python train.py --train_examples=39062 --gain_aug_db=6 --spec_augment=false --num_classes=13 --kernel_size=3 --stem="single" --rnn_width=192 --loss="cross_entropy" --beta1=0.85 --eps=1e-10 --epochs=5.1 --weight_decay=0.5
Rows from block 2 of a small sound classifier, named by matrix and row number. Each number is 200 + 40 x the weight over its row's rms, rounded and kept within 0 to 999. All counts start at 0.
After each channel's rows are labels from the 100 clips, of 14976, where the channel reaches its highest value: "lies over" is the class under the peak. Only what is clearly more common there than usual is listed. The data: synthesized solo parts of chorales (CocoChorales). In brackets: how many of the 100, against the usual share in percent.
# conv: width-3 conv, stride 2 (model.blocks.2.conv.weight, 432x288x3, each kernel summed), inputs 252-287

conv.220,176,192,125,218,223,195,192,193,248,223,282,236,198,235,312,165,217,250,167,180,128,172,130,168,243,201,176,213,250,127,163,163,281,240,169,238
lies over: A#4 (55 vs 4.1)

conv.24,215,200,229,141,135,180,145,229,169,172,134,174,216,144,140,166,201,196,293,198,258,233,252,120,195,173,174,167,131,206,240,230,122,167,265,215
lies over: F4 (41 vs 3.3); F#4 (31 vs 3.1)

conv.422,247,224,220,220,231,184,179,223,230,184,152,234,257,210,172,221,213,180,222,220,271,227,236,168,164,185,221,235,185,228,197,191,222,218,200,206
lies over: C5 (46 vs 3.7); C#5 (31 vs 3.6)

conv.84,204,203,222,171,159,244,169,241,255,167,184,188,208,182,206,151,153,179,184,213,174,226,184,163,196,192,177,199,225,181,193,229,201,243,162,245
lies over: F4 (64 vs 3.3)

conv.301,205,193,168,181,173,233,250,171,176,207,278,235,208,265,256,161,178,234,215,195,187,155,195,221,178,211,195,126,241,133,256,232,265,178,121,262
lies over: A#4 (49 vs 4.1)

conv.209,221,197,246,175,190,304,247,206,141,170,182,195,228,188,166,230,163,209,302,219,181,217,262,228,184,202,212,205,251,176,337,361,207,141,231,259
lies over: A5 (49 vs 0.8)

conv.230,209,208,184,247,255,272,276,166,139,156,222,213,220,210,183,220,234,171,231,209,195,193,218,257,249,219,199,231,341,166,255,266,279,132,204,252
lies over: A4 (47 vs 3.4)

conv.148,216,233,211,198,205,298,294,214,169,175,234,193,217,214,209,214,210,202,258,208,202,209,238,251,211,216,214,179,299,176,277,272,241,169,207,268
lies over: A4 (49 vs 3.4)

conv.390,177,259,127,184,210,219,273,213,215,209,253,137,179,217,206,265,203,204,234,186,134,208,230,259,178,205,226,234,218,206,237,192,204,215,224,246
lies over: A4 (50 vs 3.4)

conv.143,326,219,191,196,228,201,187,178,202,194,185,210,358,212,180,223,216,177,213,258,249,231,231,171,174,184,247,243,211,256,227,182,232,177,209,253
lies over: C5 (39 vs 3.7); C#5 (25 vs 3.6)

conv.274,166,173,218,181,188,186,109,205,181,283,177,256,167,185,207,231,188,335,275,160,232,196,218,148,200,189,208,196,140,150,204,205,215,161,283,153
lies over: A#4 (26 vs 4.1)

conv.171,181,221,201,256,230,200,239,209,131,219,217,295,181,251,211,225,217,230,146,189,165,214,231,253,227,236,168,222,232,230,152,147,317,108,168,157
lies over: A#4 (49 vs 4.1); E5 (26 vs 2.8)

conv.324,211,246,202,143,191,227,163,237,221,181,184,212,215,138,228,212,189,202,243,210,219,241,224,116,181,177,206,260,206,208,229,204,193,194,218,190
lies over: F4 (67 vs 3.3)

conv.15,203,193,234,150,140,183,139,241,175,189,142,178,205,145,137,180,208,211,304,184,256,231,243,120,198,167,176,169,121,199,233,234,113,184,277,204
lies over: F4 (40 vs 3.3); F#4 (31 vs 3.1)

conv.259,243,253,191,187,183,182,179,132,163,209,114,179,243,242,158,254,132,175,169,220,200,226,168,162,150,211,266,217,165,241,143,115,229,131,200,171
lies over: C5 (83 vs 3.7)

conv.9,197,183,211,154,233,229,201,201,201,241,178,133,208,176,155,274,142,219,249,210,155,218,221,208,164,145,253,241,204,174,272,220,120,186,269,241
lies over: C5 (30 vs 3.7); C#5 (26 vs 3.6)

conv.189,157,160,198,219,195,168,144,211,191,206,203,199,162,162,163,161,242,217,267,141,256,176,211,182,228,159,162,205,186,155,169,213,184,204,298,213
lies over: F4 (33 vs 3.3); F#4 (31 vs 3.1)

conv.325,357,198,191,185,203,199,172,166,201,191,183,200,388,230,179,207,203,168,214,268,231,218,223,174,150,163,254,208,197,253,224,196,216,178,201,260
lies over: C5 (33 vs 3.7); A#4 (32 vs 4.1)

conv.234,250,326,187,216,171,221,266,181,161,153,176,172,242,238,174,223,172,135,160,209,200,219,199,204,194,233,229,219,222,264,185,190,220,138,161,189
lies over: C5 (42 vs 3.7)

conv.377,233,185,239,162,211,263,225,214,134,231,157,175,234,165,158,258,149,220,299,238,167,223,262,219,189,174,237,211,217,189,356,307,156,140,225,253
lies over: A5 (57 vs 0.8); A#5 (33 vs 0.4)

conv.188,238,189,248,155,215,266,227,239,182,201,163,183,246,162,187,248,171,201,309,238,175,228,297,202,206,182,226,228,219,214,401,318,167,181,227,248
lies over: A5 (55 vs 0.8); A#5 (34 vs 0.4)

conv.393,207,202,204,187,201,289,283,215,163,156,230,176,210,221,204,209,198,178,246,201,186,189,232,250,191,210,215,171,279,161,268,271,242,164,193,287
lies over: A4 (54 vs 3.4)

conv.34,219,263,155,191,179,159,242,170,157,163,184,156,212,222,200,163,193,126,125,225,173,195,184,208,212,220,209,183,186,252,157,142,192,118,140,150
lies over: C5 (36 vs 3.7); G4 (26 vs 2.6)

conv.294,189,224,187,192,210,257,281,198,182,151,249,164,202,228,211,195,204,170,244,179,157,206,224,247,204,210,211,147,265,165,281,250,226,197,182,305
lies over: A4 (60 vs 3.4)

conv.26,207,213,180,267,249,208,174,185,228,222,226,264,211,225,254,160,215,239,139,185,176,198,148,184,247,231,184,246,276,145,139,134,329,181,168,199
lies over: A#4 (25 vs 4.1)