{"model": "sound classifier", "dataset": "synthesized solo parts of chorales (CocoChorales)", "train_examples": 39062, "gain_aug_db": 6, "n_mels": 64, "hop_length": 160, "input": "log_mel", "spec_augment": false, "win_length": 512, "targets": ["instrument"], "num_classes": 13, "arch": "crnn", "norm": "batchnorm", "hidden_act": "relu", "depths": [1, 1, 2, 1], "kernel_size": 3, "stem": "single", "widths": [192, 288, 432, 640], "rnn_width": 192, "rnn": "gru", "bidirectional": true, "rnn_residual": true, "rnn_layers": 5, "loss": "cross_entropy", "optimizer": "adamw", "learning_rate": 0.002, "beta1": 0.85, "beta2": 0.99, "eps": 1e-10, "max_steps": 3100, "batch_size": 64, "epochs": 5.1, "lr_schedule": "wsd", "decay_fraction": 0.2, "final_lr_fraction": 0.1, "warmup_steps": 620, "weight_decay": 0.5}
Rows from block 2 of a small sound classifier, named by matrix and row number. Each number is 128 + 24 x the weight over its row's rms, rounded and kept within 0 to 255. All counts start at 0. Numbers have three digits each.
After each channel's rows are labels from the 100 clips, of 14976, where the channel reaches its highest value: "loudest" is the band of the loudest frequency at the time of the peak. Only what is clearly more common there than usual is listed. The data: synthesized solo parts of chorales (CocoChorales).
# conv: width-3 conv, stride 2 (model.blocks.2.conv.weight, 432x288x3, each kernel summed), inputs 126-167

conv.309:132108153110113179125128125158104133109140108136138120104114131151183104135145152122112242164095104149103108120135129130131107
loudest: 500 to 1000 Hz

conv.194:133088086108123135112109130122163122142132162073100127150107135114133125131138125127117116123128122083165141149109131132135151
loudest: 500 to 1000 Hz

conv.295:130145140116125103113138100179100133122101161187144138139139128140154123138153093136113138134099126139131099139157130093091146
loudest: 1000 to 2000 Hz

conv.195:123093095125107112104134136157162122175129143107106120153121131142126093145116129110131107102162138100155089127130117116126091
loudest: 500 to 1000 Hz

conv.157:103142140127149092138102123115153098135110104136117131143133107117158157157155104097105089144150141144108168162087108114119154
loudest: 500 to 1000 Hz

conv.36:138106109122123097119088158121144132157111134093084131139136143136133146159140115120154097108149155103146134131109142132139140
loudest: 500 to 1000 Hz

conv.54:139107134108106102122096149102132134142107110079123112133118149129135144123156128117138120093135117140127158124126139098100150
loudest: 500 to 1000 Hz

conv.38:207100111112120107118145129139134205112143120125112119132082199112103130084154136174128117090116107114108135061128224140142141
loudest: 1000 to 2000 Hz

conv.267:082090131141113146120119146083164082108134134073121143160093096083122139108106132076141127132111102123144133157131075134133128
loudest: 500 to 1000 Hz

conv.414:117130099112098129093125117116163117121131152143146123230133125088110123106079138123114119111099103088181102164205115124124134
loudest: 1000 to 2000 Hz

conv.59:142106139106088093091130144165132155115120117145123110147115147154161093127152136124127151087110111137130092120163144110117120
loudest: 500 to 1000 Hz

conv.222:131156087119151114152118159111106142101103091137126127085161130130157118160101140093145095163150141091104131139132134106122092
loudest: 500 to 1000 Hz

conv.303:118106131136102131115139126143240118148166121117134117193106124120133127127117150118116129115143118131149109137142111137131107
loudest: 500 to 1000 Hz

conv.356:087151103115154126142105150132175096140132110150102130151142101122167120177093125096125100163165144107118128165101085120134114
loudest: 500 to 1000 Hz

conv.69:085152115126139123134106152133168097132126121161140110181142096107165146151103123095139111138140119115133112183138084115123141
loudest: 500 to 1000 Hz

conv.35:118146137094139111129103153152141131114122097159100091135134125146201103151136121101128139150129121134101094155116121101115106
loudest: 500 to 1000 Hz

conv.171:098146137139117114135129134131158096145131125155178101184138104089111161088137126110129104107142092138142155155148101111108180
loudest: 1000 to 2000 Hz

conv.193:151117142117100137118124169154104162118121112135138126103132146163173105135144157126152172122128122143113096092159150129137101
loudest: 500 to 1000 Hz

conv.300:110139104104130174108127118114104117114129171140151104149144107097126126086085126120101158153094102100162122163155107117105154
loudest: 1000 to 2000 Hz

conv.76:143130154106125170115120129154113144119142098148117116114119139153203104136146151133116211159110108147096090133131138142136103
loudest: 500 to 1000 Hz

conv.220:127152079133123122128143127150112127155122192147173115144174112149094125126127101137099114135160153085191154158117127123112164
loudest: 1000 to 2000 Hz

conv.27:098145129108145106135112156155160114138128098155109095141136111132180106162129121088137110145165132128108121151104099117134098
loudest: 500 to 1000 Hz

conv.74:128147137136163131149145123175093135111100109171109140075126123131166131150154092126134125166144132131073132137116129105114136
loudest: 500 to 1000 Hz

conv.407:107142131135125148084110153106097111098114180148147143148136108088107153069105121127153132123079114117167116158170107139143149
loudest: 1000 to 2000 Hz

conv.47:118136085126157134169132106112142110119154105117101122113141120134138103164076152132104100167144157088103151127099118155155096
loudest: 1000 to 2000 Hz

conv.364:141132146111122122130120161158123160116120104153116094135130137161192107142153126119134168136127121143108102138129145108124110
loudest: 500 to 1000 Hz

conv.20:138137115129130133133131179126120149138120102124138137107140140130133135112109154117160138130144119117121124112160139127132114
loudest: 500 to 1000 Hz

conv.325:136137113129131131131127174120118145136120101120136140101140138128128132111104154113156140130141120118119121109156135125128110
loudest: 500 to 1000 Hz

conv.363:065170101147160137171134137120115076120117116152160103137162057116154137155110105090124095167173139098127163167098071115116153
loudest: 1000 to 2000 Hz

conv.326:135129098106114109107143093146144136124117156157145125176124132087108126108128100148107111104096101097143113142161138105099158
loudest: 1000 to 2000 Hz

conv.161:142122121130133148136133111090184131122238107095134127155111149108109126105097190140108131123125105129137122106138133173168088
loudest: 1000 to 2000 Hz

conv.403:079140100099153140142112130126157091093123134145104146144137086109166113157119118088095120173143139108124150178086085120125145
loudest: 500 to 1000 Hz

conv.19:184097126110120116119157093144147160128157135132120122153081175117097139093167138205100123094109119125124146069126186150138157
loudest: 1000 to 2000 Hz

conv.9:102150133092158153150094118149105108101123101155104125090143104151203089165132121108105149187133135132095129146084105119128104
loudest: 500 to 1000 Hz

conv.234:141104129113107140122096146096118129136108122082119106119113148108124152115152130122137132119127120134121167111134142091091152
loudest: 500 to 1000 Hz

conv.264:097104158146115113111102164112180097123142111103108144172097114090136154125128127099161120110119107150136117146137088151155115
loudest: 500 to 1000 Hz

conv.34:148112102113112105124115125072149136112144111067127112148094153104097137104140148137118099075112109108139157092124149131125132
loudest: 500 to 1000 Hz

conv.368:093162180103143117137069127138107093146115102172134130139152090141163148136164114104116144155118134181118134149131100124128162
loudest: 1000 to 2000 Hz

conv.51:143112106114099100117109164131115151154099131091122116115137149156128142149144136117148105093163148103149145109140148105114140
loudest: 500 to 1000 Hz

conv.128:146117125099116098098145125214097152163098148163115104108137145178150086161150108141124128111146156123128092108145145094095130
loudest: 1000 to 2000 Hz

conv.410:081148143100154149146086118132103086084124106149102159103145084150170111159140119099094152191124140147104150149090085127133115
loudest: 500 to 1000 Hz

conv.315:140141112132126135129138195128115153136118108126145132107144140132136135117109151118169135135155122118123127118164146127136117
loudest: 500 to 1000 Hz

conv.276:151099141153125108136182094159143146117152141142140135148068139102098144081162118165117114098125102137111154091115153143138156
loudest: 1000 to 2000 Hz

conv.188:142126155106128165128115126165100145120144115143136127104121141170198106141149154141112214148114121152120105126114144141138104
loudest: 500 to 1000 Hz

conv.321:093087121141115118113115136108169088110135110077098139155081115082108128114097133086140110105106095114134103134153080120126097
loudest: 500 to 1000 Hz

conv.85:158132121125134154129148108110168152121199123126138115169124154113117123106104179166107134121118110127144107115143157194178099
loudest: 1000 to 2000 Hz

conv.277:141137101156153147185173117123147134120178114102159105137120131129136119136104163148116134133172130098131151120099140173162114
loudest: 1000 to 2000 Hz

conv.369:142108160099100099102092113129165126150153094119121106162113147141145124121164146134093125086120113161124136116122138132131150
loudest: 500 to 1000 Hz

conv.144:141126132138133153137138110102184133131255109107136122158117142115121133115103183143108135128130113135139123115136139179170096
loudest: 1000 to 2000 Hz

conv.397:143168139098136108126093113122112131164138146153149105141171141136123153141154124139079105148133148146157163149121147124121182
loudest: 1000 to 2000 Hz

conv.174:075084113151115153131154118120144088101128125092136123147077087080120122094106117077129127135128092107123137151111073109113124
loudest: 500 to 1000 Hz

conv.297:143146116135124135136132183129116153136118104126141135105145146139138143121118152115165137132152127122133126120163147128138113
loudest: 500 to 1000 Hz

conv.151:089102147104111173116114109150074101107120116128103125083115092148170098118136117090097185158095110149115125121105086109110104
loudest: 500 to 1000 Hz

conv.275:131161126113140113121137107187095135128097162212139118135150127141154123139142094134115127139112133126137104152162132096092145
loudest: 1000 to 2000 Hz

conv.125:109142175101120099108080131147148112149123104161130124169134113135158134115160127114111139112112112175122126155146109113116158
loudest: 1000 to 2000 Hz

conv.251:147124117132115112118118172110101156110102117101138136104117152127159150122149139118159143097134125123140146096147153125132131
loudest: 500 to 1000 Hz

conv.64:102111141123107082132131114185149105158120114146148108147130109159154109136156117107102118086159134143132131136104104096103145
loudest: 500 to 1000 Hz

conv.237:121194078114140141146116159119087139128096138183150122126185118116149136144072129114149101163135140081136122167168126107117130
loudest: 1000 to 2000 Hz

conv.139:105128086120101121086128133140164108154132160136139122185140117119112114126084134108131096110134125077177087161175102124124128
loudest: 500 to 1000 Hz

conv.31:110126180102121092102090138148153108140129093150120133160114116139160127117177133098115146111115116181112125148129102124129153
loudest: 500 to 1000 Hz

conv.266:143107088118110155130129153114142156105125107099122111136100144094128113104110144108137134142140089089119122138152144099109118
loudest: 500 to 1000 Hz

conv.166:146148067108122133103136139153133147164134200153151116164168137149109116133081140144120117115143151071233096154165140128125137
loudest: 1000 to 2000 Hz

conv.185:135094165123113081114068151106143124127113102107096149144091145119142158105159121124145114078109109164106131120119136138137148
loudest: 500 to 1000 Hz

conv.302:130151072114145117138120163108121143102099098132126117109144134105153121149112137098148093153154125081106130148134134104119119
loudest: 500 to 1000 Hz

conv.40:109111074097128138109102125129165106145136160106117126160127112127131115135118126112097127137129127077175137174109109137137148
loudest: 500 to 1000 Hz

conv.23:148114113114113109125108151105131143114109127090125124134124153137145142149148126123143127098132141117136144133120150106112144
loudest: 500 to 1000 Hz

conv.71:129133089100110135085118112118153121112156137146136124174130134098102111081095164130098127118089083092152118136195118136134118
loudest: 1000 to 2000 Hz

conv.72:082172107118147132138104146134154096137113122170141118162155084114166150159096110093131098147154136108128125192126085110116142
loudest: 500 to 1000 Hz

conv.238:136139095111130105135095151109131142099102099126105132123149137125158126169136125106139102137145143099107145139120141086105135
loudest: 500 to 1000 Hz

conv.169:124108113138117108111137133166178119177146125115117105160128129148131100155118141123128101112179141114143097129125117139141091
loudest: 500 to 1000 Hz

conv.28:138124132137132148139135107099200133128250116104136122168115140113113134109103180141109132130130115133145122117141137179171095
loudest: 1000 to 2000 Hz

conv.252:126087120128110093100133136164156126162129121121101101143125134151138094155134123122132118093160136121133095112131124105120098
loudest: 500 to 1000 Hz

conv.196:142100145118104102091146118170094149114087141146094147107106137144142104121159109135127141106099115143091091090153144088094118
loudest: 1000 to 2000 Hz

conv.375:140143102113159098137139139165097150130088123165103120081131139115145132149161102129135084161138137108086134133125142087095152
loudest: 1000 to 2000 Hz

conv.177:142123160153142145147134148102152136116172123112114150135109132103130163124119149166146134142123124149107116109105150212219112
loudest: 1000 to 2000 Hz

conv.184:135115133137132176133139089087147129119184111093118104139098130093132127104084163142088150164105080130107133124119135174165097
loudest: 1000 to 2000 Hz

conv.44:154130121136120124128149189146111172138108128141146139109131151125137144109147147128175126121160120121119127112180159130141144
loudest: 500 to 1000 Hz

conv.377:128148151108150167133109134153096129107134095161122119102124127146203106140138147124114208165104097145102106145117128131129100
loudest: 500 to 1000 Hz

conv.226:140123143113132106116146125179088147113090133163105140104118137144161110139159100134127140133103125141085101121141139090093128
loudest: 1000 to 2000 Hz

conv.58:114091095143120096124146138157164117161129121115133098151124122146128108150125121107135102093172142097136124127115113106116118
loudest: 500 to 1000 Hz

conv.293:130159074114161128149119160105104142098104093139123130077151130116155114153092140102149098174152133085103128140139134101117102
loudest: 500 to 1000 Hz

conv.291:159118103098118115117128142150113166127098142143115113111117162139138147141182106138136136111116132105114144111149164101110169
loudest: 500 to 1000 Hz

conv.126:114132088100143109133100130119159113110117127135096135138134118119160131166138111105114099157146152092116152160090117112126141
loudest: 500 to 1000 Hz

conv.411:145133114132127141123134182122116157147124096122135131109139144135138137116112160116165152134152120120120119112164148127136113
loudest: 500 to 1000 Hz

conv.13:176135098094117120111147090153136170136142170165144095172135166112089154097145125181093108101102131100149135126162178140127174
loudest: 1000 to 2000 Hz

conv.14:129136085117155139164137110094153121105169093113108111124128131119137102144077159137102104160133144087103138118112125162155081
loudest: 1000 to 2000 Hz

conv.118:123142116156122119127175105171109127113109158173154138145132121106114140110136088135135119111126118114138119137161122101099145
loudest: 1000 to 2000 Hz

conv.314:146124113118104110107131159179101156175110131134138101098157148180142106155132150122150128110179151117138098093147150116134100
loudest: 500 to 1000 Hz

conv.372:143111120134109181118123158099092150120110128099133109094106143104148136104131142119146169157131101118129156116144148119115144
loudest: 500 to 1000 Hz

conv.150:082107115166119118146156139130173082118137105113159114165099096111133126133125127086141118099149111106137149146110073104107125
loudest: 500 to 1000 Hz

conv.357:106133118124098132098120136125169110126129148144150127232136112096112132114098131116130117114106107112172104163184102123124140
loudest: 1000 to 2000 Hz

conv.351:128139097125162146165135107098148120114169097114108120122133123122140104150069157140104104165142149097107134120105128165159080
loudest: 1000 to 2000 Hz

conv.419:128100154110119179114124125162102126113139127148138109112111126146180111134144154121109246161104104152111116123133121127127115
loudest: 500 to 1000 Hz

conv.430:128134084119155138166134113103150118111167098113106110121133127124137097152073156136103101163141148088103141121107124163155085
loudest: 1000 to 2000 Hz

conv.119:119106151118125195114130123160097121114138128150135093108114120135179110132135145118112232169099098146115116125132114129121118
loudest: 500 to 1000 Hz

conv.6:142109073109114109120116124078158137110152103068124122149087142086091111094107160134115091086115085082132134107131141130129118
loudest: 1000 to 2000 Hz

conv.15:143095146121103108101146118165092151111084140143095145109100139142137110114161110134132144102096112144087089077156141089098121
loudest: 1000 to 2000 Hz

conv.106:143119099132116113131134183155114154172108126102133128099155147155102129158100145125173090112193157095136111101147147126137111
loudest: 500 to 1000 Hz

conv.199:138159142112139118130109164142111151108112083152119111104140138151186104134138150101146150149128109139103102142143141105124097
loudest: 500 to 1000 Hz

conv.52:142127161152145143148135147102153139120170124112112152135110134105124164121122146168148127142131124154103122111104152208216114
loudest: 1000 to 2000 Hz

conv.170:095099111136112129107128146138174092160143138085112117171115114124117114137094136096143113113144127098169089144136087133141102
loudest: 500 to 1000 Hz

conv.209:120105153122134192117129125160098121112141123150136095108109121132181114131139144118114233168099097152106117120132115130122120
loudest: 500 to 1000 Hz

conv.288:108108086121109125096130139146174107162140154105121120170120120128123098133093138104127111111150125081176085156145101131136110
loudest: 500 to 1000 Hz

conv.87:134161076118161131147122162105105145103102097137124126080151134112151118145092146106148099164153127085104129140146137103116104
loudest: 500 to 1000 Hz

conv.117:127109129132108136120134120133246121145179117110130116187109130119127126125112157124111130120142119134145115134138116142138102
loudest: 500 to 1000 Hz

conv.0:105157120156136146149148140122120112143133136159221097169156102104108153100119123118136111131143119118145162155150109117115163
loudest: 1000 to 2000 Hz

conv.400:131137132137123133135117222127113144128119113123134140118143129116137153116120133112221129143146129129108116122142139141145121
loudest: 500 to 1000 Hz

conv.190:104146084109152107138118139145161109168126123139099131139146109140150101189096121099126079158186163091128123152093102121138103
loudest: 500 to 1000 Hz

conv.380:145127136120107125117125169148106157117116108137139126104139145165171106135140157123153164122132116139122104107163147119134104
loudest: 500 to 1000 Hz

conv.143:139143112132127136132136199126116153138117106125144136108143140132138137115111151118172132132152122119125127119163144128136119
loudest: 500 to 1000 Hz

conv.61:076177105146140128143121141129140088131108117172149108157157075112155146152095108089135092150150135102129130192122077108114142
loudest: 1000 to 2000 Hz

conv.67:102076140138085122110135118141149100104129106111105125144090120137146100116129126090129149103097099134117090117149091097107081
loudest: 500 to 1000 Hz

conv.379:111061118139086103116138129131149118109113108093098120138075115119125107109130116096133126099120094114115116117135106081096098
loudest: 500 to 1000 Hz

conv.25:095097158130116102122094163128179088155143124093105141162116110123133138138130129097149109115138132153138113145116087161164124
loudest: 500 to 1000 Hz

conv.129:152091073099102109092122142156109159158100157126097122101126153152120123148154116133140109092150155074161132097125157102114144
loudest: 500 to 1000 Hz

conv.327:085092134138119164109129123101148094112132120090118128154094096092132118106104124082117141144108095131135124154125080115118116
loudest: 500 to 1000 Hz

conv.334:130141098123165151163134106090153126109170098121108126130135126112140117142076157142103100169141143105113136123111129168162086
loudest: 1000 to 2000 Hz

conv.53:142141112133127136130138191127116155135115107127142136107142143133137136115111152116165136133153120118126127118165146128137116
loudest: 500 to 1000 Hz

conv.105:122175154114141116134100120116107111158125126157156109138170120121132170136157115115096109157136137159136175151125124132130180
loudest: 1000 to 2000 Hz

conv.30:110096114115120142106121133150166109166136148100091115152117113132140097147109126109124126120158135116153091147111102129133107
loudest: 500 to 1000 Hz

conv.153:137121103114129147130136102084179126119200106092137130153099145104101114095094198136101127118122102115142133103147131155148085
loudest: 1000 to 2000 Hz

conv.219:119137149092119089092094128181150121171123123158132101161146121162158110143149125124098130106146136150138106145137121105114140
loudest: 500 to 1000 Hz

conv.245:107119102116100147093130123110158111112130149133148115200125108075114120089087139106120123124095090094162120166185101119117142
loudest: 1000 to 2000 Hz

conv.218:148150104124132149123144106102154144125172140146152106182141143102115135102072163159109125128097113105156100144164149181169099
loudest: 1000 to 2000 Hz

conv.155:142126160152145144148135148103148137117171125114116149133110132104128165124122147166147132141126122150105119111103150212216116
loudest: 1000 to 2000 Hz

conv.221:121158137081155142149097134162105130114123114166117118099145116164217073170130132122111153182134141131106103154095121119131100
loudest: 500 to 1000 Hz

conv.383:138138115133130136131130177128120149137121102124140136107141144126134137115109156117160141132143122118123126114163141128135114
loudest: 500 to 1000 Hz

conv.83:095092131135118139116107144090169089112137127071097132167088116070111135105097134094141109123101094117140110145142082134136106
loudest: 500 to 1000 Hz

conv.272:158117104109109099107122141130101159097108140128137131108107164135148149116176130132133134096117127114142154080139168115118150
loudest: 500 to 1000 Hz

conv.110:123148120146109115132158100144126128121124149170184097171141124104116150095128106146122130094118099109147136141184125103098155
loudest: 1000 to 2000 Hz

conv.269:150125156101125154138122119145151145116180090129112131134110143148175111127150174150111179138120124152113099105106150178177094
loudest: 1000 to 2000 Hz

conv.362:143131129135115121126111208111110151118111120112131144111134143111131165106132138122194124119141125125114129110147151140144138
loudest: 500 to 1000 Hz

conv.8:144121096118116126123123165128154153121126103111120125151119146123139118133115144109149121120146109101131110143155144109121114
loudest: 500 to 1000 Hz

conv.259:130151125103145093136087142101100140143088082126116112104148128122140138137142131099134091142129123131108149130138137077096140
loudest: 500 to 1000 Hz

conv.301:123143105118129167110133120109090123118123177136151109153148116105112137084090122127110154152093110098168124162157119117108158
loudest: 1000 to 2000 Hz

conv.373:145124112132117107125115173108109150114107113095131135103118149129146151124144145120159137094135121118137145096145149127128131
loudest: 500 to 1000 Hz

conv.102:077156091106139129135095142116158088112123144154136133175153088104146141144094122100117096155124124094146132208139078113120148
loudest: 1000 to 2000 Hz

conv.323:097098131132117150109104138102154097111128134088107139156102103092136125113111118097126136139107105130141127160117096123127133
loudest: 500 to 1000 Hz

conv.33:110240101115150157152126133128106118141109138195149112137198103137148130156079119134126111174143153100135119174141116125122124
loudest: 1000 to 2000 Hz

conv.319:132136134137124133136118226129114143126119113127134139119142130118137154118122134114222130143147128128109116125144138139145121
loudest: 500 to 1000 Hz

conv.99:146116088122125131123130125087160140114185103085134131141099151091097125093093208138120116116123090107130118093148140154157088
loudest: 1000 to 2000 Hz

conv.132:166139119093150138153148087145139156149158134146120108131129150128135120130154136190086112150117138121112135119100170158149151
loudest: 1000 to 2000 Hz

conv.108:079144095101154129143097142123167081101132128144119157154143092115159123163100124097106102168144141101134146188102080124132140
loudest: 500 to 1000 Hz

conv.191:087169098092147118136091127139106095147117171161143131129184080158137124160114097118093122162144167106171140167119098122123149
loudest: 1000 to 2000 Hz

conv.210:157156080106118109110134148142093170129100158170148111148148158105113151095131117138141105107114109081144127140191161098105165
loudest: 1000 to 2000 Hz

conv.131:135130117111140088136101145090100135129103104097106124087134136133141145151154133108140090139129139127099170121113137100109137
loudest: 500 to 1000 Hz

conv.330:143118107114112113121110150117137148108107116109127128140118147124154134140154127118140134098135119118129144131126147103112145
loudest: 500 to 1000 Hz

conv.146:139137114132128135131132179127118149139120104124139137107142141129132135115110154118160137134145122119123124112161143127131115
loudest: 500 to 1000 Hz

conv.145:143126115117112098122096150136127143175104135097128101124139145148124147147151118116144096100168147117148159126119147098108149
loudest: 500 to 1000 Hz

conv.404:098082101151119090142157127124154108091122119099130123144073111092110115105117114101138102083130102093120128130135094097096120
loudest: 500 to 1000 Hz

conv.422:136133131136120126132122230125113146128119112118136141114138133112132152112123138117213125135151125125108120117148143136141124
loudest: 500 to 1000 Hz

conv.207:144127130135134154141138108107184137124248113106133124161117146116121133115107181145110136130127111131137119111136142182173097
loudest: 1000 to 2000 Hz

conv.192:100151139096133102125095151146145112108115112168114107151128106131189113143135118097132133133111110136113095165132095102116112
loudest: 500 to 1000 Hz

conv.82:150100141115106115097142135169099164113096135149097139107105147146144100118159123137138146108106117143088091083159152093108125
loudest: 1000 to 2000 Hz